config.yaml
dataset: "short read English sentences (LibriTTS-R)"
parallel_block: false
drop_path: 0.05
optimizer: "muon"
orthogonalizer: "polar_express"
Rows from block 3 of a small CTC audio transcriber, named by matrix and row number. Rows with one number belong to one neuron. Each number is 128 + 24 x the weight over its row's rms, rounded and kept within 0 to 255. All counts start at 0. Numbers have three digits each.
Before each neuron's rows are labels from the 100 clips, of 14848, where the neuron reaches its highest value: "strongest on" is what is common among them. Only what is clearly more common there than usual is listed. The data: short read English sentences (LibriTTS-R).
# fc1: MLP up (model.blocks.3.mlp.fc1.weight, 384x192), inputs 96-191
# fc2: MLP down (model.blocks.3.mlp.fc2.weight, 192x384, transposed), outputs 96-191

strongest on: the word "to"; the word "be"
fc1.288:132146129122112121146142098132139128077132121148128133145152103103076148122072138128173123065090158116098111098137151146150141144142186147124127118128117119133154124135116142117123115144141094111113145133144131180146135153151113118105138177120099161088127146172102109118120131156136119131
fc2.288:134149110131108114141152145136133135144163117122117127131106133158175113120141106130142171068103125141163110145138132079103096119161129108122094115102098195136137106117148095157138142098191128097188115181095111128136102120126119139125123107163105140113102114130147132074149152142104154144

strongest on: the word "you"
fc1.381:174155120155119112133171124112114129155091154094111110105148129115126153153152141146124146119100097076150150114136107090120137122118106110138128137133137144140140142140125119147135121102124118106123142128092117086127135136196096144122127166151123129114118120165090081173171145109113120085
fc2.381:105104102147131136102130133145157151091136169105145153139140144104131146110189131112096123086168175129145127110119141182143128117105127156106135191148137133171084142134122115126126163156162115116130113084128106125100136105114125107122121156117164111142124128082148128156120114108098147193

strongest on: the word "we"
fc1.300:097170116096118145101111124097117125143083117120103129111115125172155093160098116092127128096119126146172106099141164098112099120143083135124166114132136129131116129123123109107124143140136146133116145113108139139131163164139136136113107121096121124136194164113127165124128137108095119153
fc2.300:125157128133117122081155139136118113102144122129133176149092131103156110122140120126137123098153095146149133133082174155143107129179155109136151086130150101136148129125125111165148113099141144130136120143123156113130148141133131138104118135111119137148102130112131094124159092132169144136

strongest on: the word "his"
fc1.292:156142151112097150098151118157137167122172127124116117115112111135092095144189123143084108135116122165115088140143095104168144130163089175083143120175123094080112135155102137113136125136155169097121130151072118165111082120122113139136121123143115136106122130183137087159131144130136133084
fc2.292:078134104139087146125128137087115101138164133126125119166109133137089104125139125122147124128112143137166114105113146164143129120107159139171161142135130103174140170114148088151114135119134125125167140107096126120129157129136136171103130082141153149114091132076146130130088128135095151142

strongest on: voice: female
fc1.317:099114123102063118132133115103109099082114138080080115153108136119145101132141141145152123115152123138103162116087150118102164105145129145113152188136088180150114144112108132125100131092125107113150138126134109149095092172101101124136159123123165095151174142126092162122087142108154143133
fc2.317:173138144156118151135096145141145138113153086131121103113117137068132116130105099109113128112110107151147116105130137161174082110110133150114159140106119110140086180139117134143100175122130147153121148068134146128165129128123143106126114149130115126120114086163076162167107094120092062145

strongest on: the word "it"
fc1.22:120118107139160092138107103107126124142117110133071121108103104143137192136131144127146150075139120140149059108118116115130118139204123173120140113109153124175099148139100156091134112088094119128129121143150129104077110123094124136136121144182098132136120144116148112138074165119155128159
fc2.22:108072117118129107115155121115069099072143105129136135132175137099123112192122111145063153136116120102134137134175160188133113160104124166126135094125123151134123176114100144162108139152180088160133111125146127128126128133110127124161127137131129141145118137110081091079125113127131182074

strongest on: the word "was"
fc1.157:159111090143119120119134114108116090137097145159091189128153138092124109146145160103148123141145114140129066087157128131166129102149087134124129133119132136103170119119133133138201159126142146119103115138106134129105130117096067150147116093150118130120127136101125152151105173108133085091
fc2.157:117161176119158086131122104160167157099077089156166128129089113124157122127137125100122146114135145144137156118126118179120115120126141128115104148110087147108113128166104114139080147099121191151144124115166120118139146149133152148127158134133148112137154143099126121075106143151112195126

strongest on: voice: male
fc1.198:134105165129116097148094105133110104096117131119105124118119122108126129136118122129075125149140107148157099142152139120172093151127058176124125162120123120147120090121124113101131142108153098153140105135110159123105084111157152141112122132133170119124160082136124096093153119142123097186
fc2.198:151101144127132150121134093138102146137160125131091095096144151137152153127136123141111150130170130119061166130114090128128120117125139137148103149184155149138182117102139131109116133140174131146153133100117165083139173115131147107140118175122120133143147107122120139161090105143138136168

strongest on: the word "i"
fc1.150:121119139147112158121103146186134129114144097147169172116119126095127135114103122129107134098141128153117113097173094149192129146131155110145130108096160123120139109147152162085159091139114140087143128088127179185142116104121083078134111120157154118136124100141129202121133119142123099092
fc2.150:080109100105145167121103113116146133160116080163091130135140152168131150092131122134177121109136119122148140118142104140121133133124149105125153124148086136133121144106133131109148164090150149098129131111113112164099109103120175141150174114152112115125145150138137113149097110176098124144

strongest on: the word "you"
fc1.43:110127109119099154145148168117134114153085144109140112117127158079120137143113143104147143139164146130151085123133145126124130135108091148150176135122108130145128118106157140109155162109141139122092139120107150121098185090164119142100093128128135115120188093083164113101143134110100124161
fc2.43:123158148164172117102166142168163131153150095138140144112091129165124150095119154116129146128127082144105125127065155135153098119128142106109124096118137145098091183177133107143153088109109122147152123135143152143143121137117144174153116134138168120152071135095103188128112108120086098146

strongest on: the word "i"
fc1.118:102132100114117119125116120106105102141103176139135132095137134143110130112098096101104134128096081085148110162077159115148095143147116156106127136095126146140147143134179175128098126106171130111162133157131123119097147152137134106115122143141108085152145115124108099129122125114100123093
fc2.118:160111126129137147134149137126168134154136115114097115149116147124127125154102128147147162132122152161149118148159076142094122147114157097129139140170151098111121108148086079105137157133134109164093116138122150112133138111132089159175120135136130134118105181141127152137176165127122128131

strongest on: the word "we"
fc1.322:101145127161093157122118105126133144087125115145141119157166115114140140118104121175103125123160137144127150101144162112124108107099102147141147120139165136127113119112133145151144127128120105128143162107155154109132167116136120084122130107150138087101121151183144121112156130126086161126
fc2.322:121185114158120152070167134147134167184126114143113093134121108136132149102136141150168081116152081130107137176105146127102137141116144111157142158144139104129120129129116108111131110081143146136171122122132134134099079130110117135122082122090149117115101153142102123098152128127131111123

strongest on: the word "of"
fc1.349:133159140143113169129101103106147070118154185121158119145113104121126185105158116165132144180136103157140093121123118162163137153122125109123116148080122119114111133120157133110114164076136112083105115131103163076088156146139103150117113133133106110114079168097146115083152129139149110130
fc2.349:082152118168173115122109169094109125175141102130145095108127160125099163169130089143111145096159167119124125102110096143152166116125136121136128094135152129135119134111126130125127186116132103125136135078126126119099120143131154117146106159115139114112129123160159118114162136121134181123

strongest on: the word "the"; the word "was"
fc1.134:128135129105125133135156100097102148121127093125166123143120150120134119121097118146121136117109117138139147110118138115127138165132150103118158153099124151123158155112156132132122149102099111059109114108111111101145159128133106138103131165151151124146061147116107089065128128149097123164
fc2.134:126148082133120107097127101143149186108093113142127126137129173131138159170125119172193124122159121065114102092124149143098160101110133098097143129128149135119143140133137170109129156111118111109122111111141142149119084120176119129119134150215090128166118108184081143100144083142149160117

strongest on: voice: male
fc1.187:180134128152144139089148102084145147072115122099112110134150152129090119141162117088129110180130156140139131116126128129126167129128120132126156129166126161108128055134111124085158113131157150106134086127116134152135143165138124130080113146155119134109126117167114084137107143133159114113
fc2.187:111163108134089129114147102132168150066125139149105122135108119128107149155193174118149165130150159119144099089144134141118160105130139168118097152107105110161124122134167141179121114113161113112101156119116102144112116118119168099111121132084155145129128121124135124151140115159107132158

strongest on: voice: male
fc1.151:098123114085091136111150106117154112066128106138165157134180173151172147149083105158127137105154122150153158144164150125130125099120141123146164116156137159091103127155129125148145080117102118084141112136110132144065135134117115125183122092153088114142142180122132111111104123128100155103
fc2.151:105094119169182106083120146096110125179177109142126092149162116117140103140179168149111122087106089081143163135099148119139134159147166133137110158123139123133152142131126108137155186149151118133121101164169135122150125147145132151128123140083140146111134127157097099109101133083136150079

strongest on: the word "and"
fc1.338:170149154079156120144093114112137153121134084089088110119166114128108167114086113126132135089108107138131111168137143119103123141123135117144112138101095123172158179150158152091078076117154120149150085131162103134131107152171105127118132164151150120120084108166178114080160125122155114151
fc2.338:127135095115160119118145126147144179127146154108149131182117156106135159161142127148098122104152142116120166139101137113148132122140109100140098159133110097124129136114125048131119173139119095093124170104113117104151111101081073133165116162105124116149168101064153167154175117153104140082

strongest on: the word "i"; the word "was"
fc1.378:113137084144161154129107133116133121130164116112101166143154141119142129130114179146147143101093134123128106148100123127130130116142085181137140117111122118158130146087128120105168161144148117116164087152104115111090130095132143109167133092116196124142114089126120100113147152153135127121
fc2.378:135132159121111141147124137128166162103114123112091147118114094115143099113140133160109137131110145115083142139114097146144095098152089131117095125156101154152092126140121133084145113129144096077156155138198121133132120123125169127094134120139132122163121128103137176123135104089148143161

strongest on: the word "you"
fc1.260:125144125143095133104106123121103074122144136100145127135139076105104163170107135131150106075099155085116167095119108188085122155123144146164089129138130130102111152141137103113087129094144133110102129128085074168117126143103103127173144119152074131109169125141127164110124164141098116127
fc2.260:113164112121139140113096127131128126145114155129114123078099142124130091104157161119131146135115141137135154139101114093147154123144117110133127138126186127082150134098140142133141146144106105174125155097118150127153145142140161144080123143123174075149143153114079112149123136154102161134

strongest on: voice: male
fc1.334:101146126164090120130121128106129091062141139151116177158129122104138110118132155193120107136160109105101138095122130129118138131129175081135185138139126124135159140139133102102169151119154139090126122094122139138081100138134190124114151116114124156131158173117132106113116131114166154123
fc2.334:136136093178160146156148105116134160124107140146152073160192151106167154085107083121141147102116134115146146129126125152119166141103109165135137101125084142125094080093135129140122138128124136093124119121145134121140096132105103114116117100114166093139135112095167126136137125121136132165

strongest on: the word "i"
fc1.18:092145136117094116115102129105134137073088115091124132100141097142121112130082131146104148133125127160191133079114140091105084164127093121153172133164178080126110141076139109128142086103120121145156123116107188129107151136149128142133137120135103126142127153140097120148131151124132127130
fc2.18:171162161122133139122157212129118139130134128095143125174113153117165111117129168102135133109120072177126130155124136109131144122094134100160146121141104117130139126106145134146110112112115100150119118104128130133118141085123126096144095133144101132104132139117131105166141135102137099128

strongest on: voice: male; the word "was"
fc1.129:106193161123071132136150155125113136109102127173144129150158119131159106095122112139120142129138106079109104132127107126152112204176140115131169104139123098127124107133135080145080140100103127126153149158098158150155114142172127121153086126132094108123153109152148102142116117142168130128
fc2.129:111132113119129140138085116114133160128150082117116100112136091086106167153126100107101120108104138164135127144172151135129134124110076096130135134110145141128134074154121092149145132182151122153118155119133117139131150200173146169146161131137143111122117155104158114107138155151153161131

strongest on: the word "you"
fc1.208:147161085153102144137150130147096120083126142149097127145117123141162122143134163134095117120163114175120111149107118135088125162139104067121100091111142148109129130114144114127125152123148124126120142105132185177159110122164136145100106118126103123124131119097116120140151116145108104148
fc2.208:115141108121150132136105113131155115150126104086149122117141161111152115095128097144120078099124114101125171094131126140147144136105125158119142138174124134148137141085143079147175141139112131146134121112145092149113157137134167139197155139152123157126112154119119110133103117142107150172

strongest on: the word "you"; the word "he"
fc1.57:122143130117131125095157128093128149107169131163126117101145078116095132155117126128168131106136101137141110143138084117146101147144153140122121101076126134140147145102107104150117161069150118112145124119119130132089103144128131123130162090121124138092110153148143135156141107102099114148
fc2.57:104150137172183100111161112143159166106144180068105135152089105129174114090147095127109105108063143158097134134116112118113093134131141132148168138140091125116151124133118104112135116103116119153094135072138108124130092122151147153150104153145106093119106159127107110153108138157101128134

strongest on: voice: female
fc1.160:124097092137146104091160119145121139132104157098109127114099131098156136173120155139109118123156101127120158146126138110148120148110082154097157116098155142154121115132131114114141104133102124180112134087103136148123094090072185130140116111147113105154150120127089102125160127134097136151
fc2.160:135118178081141103144137156162104138074177177102138126086114165138127145112142108115099117085192121136148104148148128134131134122145137135112105157140128149152144171142152143107099091122133089147105127092133093123119152127101120096117115138126121131122133110111090122185146153109151145157

strongest on: the word "the"
fc1.268:135107145120152141153124121130122155108135107118127107138146119138160134110143109088112174137128139123129145133123141128120215118168168156131155117137144091136103138142169126142162151107164118097111122102169142111117129116099102096149107074132139142130062110098130102099099105143171118152
fc2.268:131093097091116094123126099112163107105077085131125146134146149098168139154120178158162151131107115125135123121119102137133117107144119154123159169146114128125123153142131162152113132093159082084145157112147115112106094126130139167149144146162150137152093116126107165121112161121128108131

strongest on: the word "but"
fc1.364:118090114143149163141115138084155166160140109143133121164155111139114138132115205109156104131084128150135108148148117132129127127114107173145152091141137112114140161087125159123117116109144158098152129154121098123123169081109141103152102095137146102119122148102111113086116144149107109162
fc2.364:154167104162150109117138148111125118117157149184145138174144132135105153104168130094114089127155096148099114150116164118167109114096133122141112109138113113131130138139092166119162132144083135115129095151120073160131152136164102121112124146121131158101084153126101071131156101125092071086

strongest on: the word "was"
fc1.236:129117090148148135179130141127169142099121121140114133149145130112130109090124146153151121112132148162102126157074132170109097137155094131056155112070113156130132105103083100146152140107135111091111164142106148123119136144106140177148127112140137082142173117160116105113118124129128170111
fc2.236:138182161144133136141145112133166115130135101134091097126126104156124120123151109146116145102113104154132127157186084141123109151094119112131097111162095106150111155112119139087140148117181093131137124158161146144157122131129149152130115099109135128111151107097078115129130070177167140156

strongest on: voice: female; the word "i"
fc1.308:150094074129128117141101122150118112208109138109110127127118136114138120131158150131120108118160161132135142081134127171117121156112085159134122085119127124135136088132159157110105166128153095153117151182128156118129156130128094134144149140106100146157113120117098162093090104097142156087
fc2.308:102169111096092110154114132103093144131125149094143103129131151147135135152117079116145124142096106164156108117144198139160151116165120131079140123106132104122121153170120103132146122124112132134112116153119135172125134120127144134118101115184124135131163111087106152114131114093113090115

strongest on: the word "you"
fc1.98:149159080117132094133136138140102125080118123127095133107146103119129099094121140146107131164123099119102105129103128079107125134164119153078112144141143149179137123142111119122188124114159106127125128102085120159132108105117139125125112135166114120163121148174190113144082154157111118129
fc2.98:160103119122143127103126154119129165146120145113176110121125106106134130162117101079135111131128121135103078159119100136138125128086104132084124134145123161156135154137143119124086127095143157151172093081140176112103094144102154097109110110162144098143134125141143080141126178088124157122

strongest on: voice: male
fc1.212:148108141107130115105125128088121145162121151121094123149101118097098147122148108173130152128132105142157114106127165085126113132130175152167111136145146100146110109110159167065137163109138128102124134155106116154139141114179105142099150137118161123115089093113159147130133140085184133093
fc2.212:150095152138139138114168141114129161153132140143099148114139132112121175082125099122093142145150158102129149163118075118115132170112104112156149107144123122143118157128111113164150104139182113145136128120124111158124141119121145146166152170074097103138133133120084127151116122109152133126

strongest on: the word "of"
fc1.64:142178080096101115155141149110135104130117123126137079115142093119136117114137150161162098139168101150117104139117127110129127114159143099150169115127107126132156120143130086110138121085118145129095123168074163115164106151199133131118099123127126111132172131109106122131119116097117170150
fc2.64:115079149173151127138146111097146158115171130122124125138106161111135149102141113145113161153121151160123136084113129139174136087098124128142104151133132137128082158134113073107188143142139091121135101130139120125102170166126160095118128143110154109138113123114147127123093147158148089199

strongest on: the word "she"
fc1.252:101125106119139150106144133174131081131111095100117142093181117084123128122123113084106121082099114134142087153116113103139143101148155101132136138078162146191075133121145137151139150151131102100133134112144108172123138128148130123141125107150162065120099119162157174149164119102123115149
fc2.252:141149096128106152153160136099144122127169140097133094122099158186127115150134165137113139118226120118117134107167115108133128122111135102128121124134088118108161096126114095099051096109160090088129094164149159126154138127108135115143144135161149177129130146101105088154110145129169096102

strongest on: the word "of"
fc1.279:164091116108121100125078097077136128109140109169118132160080115138124121107114152126093132144155129159144115128100100137127178106111111120110141118138142104136128147142102130120125155139173135092106140123114163168133163138110125094130141098129149112147121146143163089134145116129150142166
fc2.279:145153147144145152103115115130157137146130164134089069187151142115125089145154123112146112148150145086074130144102137089139121127108153133130109120158114141142113113145098146133114117115126118195104163125122138147129122138090151112096118104102139156152118123081122132128136178125131169147

strongest on: the word "he"
fc1.373:120081140128118110111100141161123143149148132124137128139133117139173160093111145115090108111179145148172138104117097153122110148095123163113136127152167135155166149130158081095115134112084119106144106113071098144102099132130130121113155100149093139089137143112148116138147109108115149107
fc2.373:103090179142104095142157110125124190082122116154107110117127169126146118116145104101093136094105110100101144131130107127122132138126191089171106130139139144146134108140126140175087110161133144134124091129138128126121133122118158117153145116128133151121091134116136100152127134090134138155

strongest on: the word "said"
fc1.35:139171144123138121155144127108141156120107188158127139146143149168115153141156136090106130107140110118133073117150132104104099097115154072149107160159128098140149158121143122121149126130113151140126139105118097160113115114105129129092137134125148169138162144158109102099115122138121092149
fc2.35:109100117094136122146108117131154176106120137099121108109121150113111143136164111148150124091103152118124120118144131147124154126156096093125190118111096117125129144123107125152080172164121100124088136118101125136117109127126142156179089121151160089150131107124121135175132124146103128136

strongest on: the word "a"
fc1.267:158146143135119157116133124095133095139144124201137131115114126132097118076115138126129117103144142101117115136120106092108109137154117171074151119130085118121145139101197092129082141191136139125110122124121134116145132080110137093122146115129142120159184106118144112146131120125142144149
fc2.267:108096095118142098108169144098179141116137132101118127141130082151101137119133102138105125178118129130126143121129134135117109110125136098122080109125154157122128135173112137133119090154052142173150096137134137155129140158169108145135076123161117138148105139191151130124116167103139072139

strongest on: the word "and"
fc1.233:157122120120112119114139116093157116130118139187126134134080117098108156150100144132157127098144124132141140117147146115095082145180108133120106126109101122140141080094101147130138113126094129126135174157081113159076096144158084111129101156119080139062084118153099132145121120129140092149
fc2.233:150165161119180116120161102094152123154147117144124105155157133143162129153086122127163124121069125137149152133155186100085138109125163144148093099160087099122135156098121056143130126121160162153155161125136120122135142088135147146134168131123112110150152123120094134108136161124143137125

strongest on: the word "is"
fc1.17:122105124126074151127141124177101134126128104117118125144177117118113133167163145136094107152112093171166143078122101118169111094161132112149119129099170111110160089144161114121128138133106159082132137155110172090126126138112121135125126122149115124122155151081095129114066148110098132139
fc2.17:149153115111112158148130141137128149125115120121171089129108134088157110131146146108100120131115160100106110117149157101145139113144111112104095097113100157154090136147078136139126158132151134123133139120153111097150145086170155106113119112161142158134182172134135083128146149169122113130

strongest on: the word "you"
fc1.216:150114095118097157151090106143101154144082122121113126120130172107147123111090124084095104117103144116112126129129167122132143174119101128129099112111132124175136069115135099145131136115120115140146130116098099151091120207093128113123124113141177136125146107143090198145137162141165124138
fc2.216:120131150140139098150107134131150120102122141116110176153125147082101092119133089134132109129144185150114146185162121119142145151078181138142093087134104125159144095134086108113136124127148122131147108102148133154150105121092139112175145141152105173066131150124111135122121130107168142105

strongest on: the word "the"
fc1.346:154131108122130128139112184122169128093138077178134082153092129139129135118113150161143105177128118137131107120126143086096178122110117143154107130148149152144126135148137145118106136112131132093121090139141094124168123109109118116129145088139092113147127122101096139134120116137152108125
fc2.346:088135154114141114088134118132111102162165083096115105110150173133148085121113098132131159141139106111146122118128147117184154125146114117116143185143077163115117116138114118137117124102109084112169143128148134150125113104155102132136106141163146159133121126118157151149129155130119107129

strongest on: the word "and"
fc1.336:139127105139175159136122098104168117114117123135116128150122116153144109124143175126114122127118114157087126167156145098099148115127130127137127110108127127147130152114131113122161125071138123116150114139149136119122091130128130152132138140114130146156113130100188103109139119135134114096
fc2.336:131155101110138135177108098108128121118124175122134119130105143122129102148127121121120166068140151122147096129094122156159150162110128150140135137141106123115122109091124113135162089151149153123134133154133120116131079127083212162113107104154159133186174127090136139144141157158126136097

strongest on: the word "he"
fc1.263:124091152117103133145091114057120133171172135118115133157138134111138107100167148140110107138108150104147132127145098153121131121119122128128142137140147096146151126155113116095110141121153104129177123129137123102105100142133096182165160134155170138070060135114115088117129121150140084080
fc2.263:167121142163119159120136116112099130075108105119115099104121103122167131144129124098159101141158136131150111128091117095101084125118112136113141094137128137119135130098102176106160136109121113150177123150101122118141144106141165133113084167158128146160171111170102103168138139126145113139

strongest on: the word "what"
fc1.302:092075150149087133081140125089135145141143142121142126088119116125083154136113129157134119131124097096118142142146141125154122133106147150141124123127096152155112102138156123122182159140145131102094126192127103146138127100158131143162169129127167103099149140143104079120130127150138136130
fc2.302:137124157122130129090160160130161129161109146120104134163157112113130159112156098126096123143110134085105149130117152151137131156135094123125135141133133153147131111168140102100132178164151124109152142137139128108159173126152105165065139096101154148092136089140092154145128123114138165146

strongest on: the word "and"
fc1.289:156128157148176148138135125109165109152088146139091152113130132113127118103090145080136130140132136140166115101123148125130138087128141124112148099163060137067119112095133125117122076143171154126150109129137104172134151124132132137149099147109123112130122100142189119168117156126132141105
fc2.289:143133103166135099157127109137100097079102080146129098153116097129130175145152125146119164084077119140163098168195115094150111114126128099136150150084093150116153133120123085165127115142135111106142116139107132143125130095132116138136131124139095159119148087149116085166153175164109107167

strongest on: the word "he"
fc1.19:079104147111131140108125163131135095098141110174139083098105134092148190079088110154093131126114105132181061093135089144180112117147149124154119119152115111129151120166172156128155119102147118102128134119141072132123167141131125127139156155123100175121146109159144138117135108148099112117
fc2.19:107088104126128109146116121167134115157157097157075202073100146144109144116111125130145169160154118082159120120065109120139147121102147112130207105072113116111176113104125153128113107122124150129109123138102179121145126118133109120131148145202144146116109151147150121115129092122150132125

strongest on: the word "and"
fc1.380:156143108104143150138160141143103121107119133132125114114144129117102120102064123129086156092120124158132087198173142105134181095140143111138128154128101134113157143138169130126102100115151132109129095141124126132098143145145138132087137142120088061135115158139169114151143143143128124108
fc2.380:134113113091158172105153122155165162124136128098118089111111135136155095141147157110112140119142146132145119136123157099131112119123151142154076135170117115158148102118126129137122125145165138090133133097114121046106107130138153157170121147115111121159123093126100077182153137137125131141

strongest on: the word "i"
fc1.356:132109122136140121128103111144161113110161180125125148128095134139169130144127121106171130108150175141155119114078094151136165112126119109111130124111149137102124130122141130097146132081140135158141134135129120177148148146152135130113101075177124099145106146078102129129059130134139132098
fc2.356:094143113133149174153143172120086152119112113130097125098140124068144098110134126118108128115135126138106119137140100089149129146105155159126132138140117150147169133082167075117114163129165139099120127129091118113098159102159130178178153136098133140157157157134093142127152149168101109140

strongest on: voice: male
fc1.167:096169136113163130129135173112139111109077149137138099149149178064116143081106111108175109126139127120157084111102116181169132152146114108111177149139158072173090094133161138108126104132142135128121113124153142096107130152137117123141102149143110124097138114093121163148136086111103174168
fc2.167:160114106142088135118130119168134122152134079138122150170094103181134159150137144164115177153163080136129156147141121080091141115115119146147101122141096135094126169158093117132086125158088145114143125092121121145138121136141129134137132136142169140134132143141107138095101116145097044117

strongest on: the word "him"
fc1.307:113108109143106116119125153098135121153134157122149175127112123134122134156120155141121176161097112150127126124149091098130190148125064100097178123111126136125157110133143134127153118169142076115114090139111111145131099104187168125103111143135126113131127152114144160132125131135133117105
fc2.307:097153159139146118133163108131119123126127161151134129107172137139157146128123138123124087141157113102116121158188141121142091138159129123103077167119066159123112130105104098166126112148103098164138133164136108119121118149160134117131125144127098159148132140098151133133125130136137107096

strongest on: the word "and"
fc1.152:119129122110093140164115103116109107139118143119125116117134096092092099133106134139121113087097099134159120150146133124118136126170131137133133172138079103114108104142128171118087143137128129150116048160162128150149075139133156147140141131114150127139130151141157140145108168099130139143
fc2.152:127126137142174127143138113149127176165113132103126092135110150158156175127149138129108109128148133133097101140125132153120155135097135089136139142175098117153177148166100117103116092165127142125122160100152083130085149096107145162125137134121139132160118085105173130137115132127087172114

strongest on: the word "to"
fc1.149:104162136060132117172148139159107064118135112153159129098130113119104102103118132138157149134110084140094146145111090128114119132140124098167117163092102116139144126113140169135075105115116089139132179125131108142109120132111122166153109160128120114129102143169147137101131126131143139143
fc2.149:142123079140109164106155130099117162092113144153106150124136111087122199131139140079069125170136093115132129098141155152127123152142083151123178161149155123125132133111101126170152143101115160105108107119151116131141110150136150094065090127122176134099106105175113096135109128084130148121

strongest on: the word "but"
fc1.202:144092086141180118102117111094080102117154159128154164103184142128101163138103151144113108124147160126084130213116133159133131089184123136125140156111118153160115124130156103091122104127153119095121146126073142132112132124148109113122103110161137151157099112095143122119140099146144121099
fc2.202:150124118131143147137107107152127108086143115115141137139124125094097131059136130113096147141105060112131172135104115091128172124123108109095124144127145107106097122105166126116156161141145090152163092108162131157136135121147133133147125126058123095091127125136074132114171118127132115149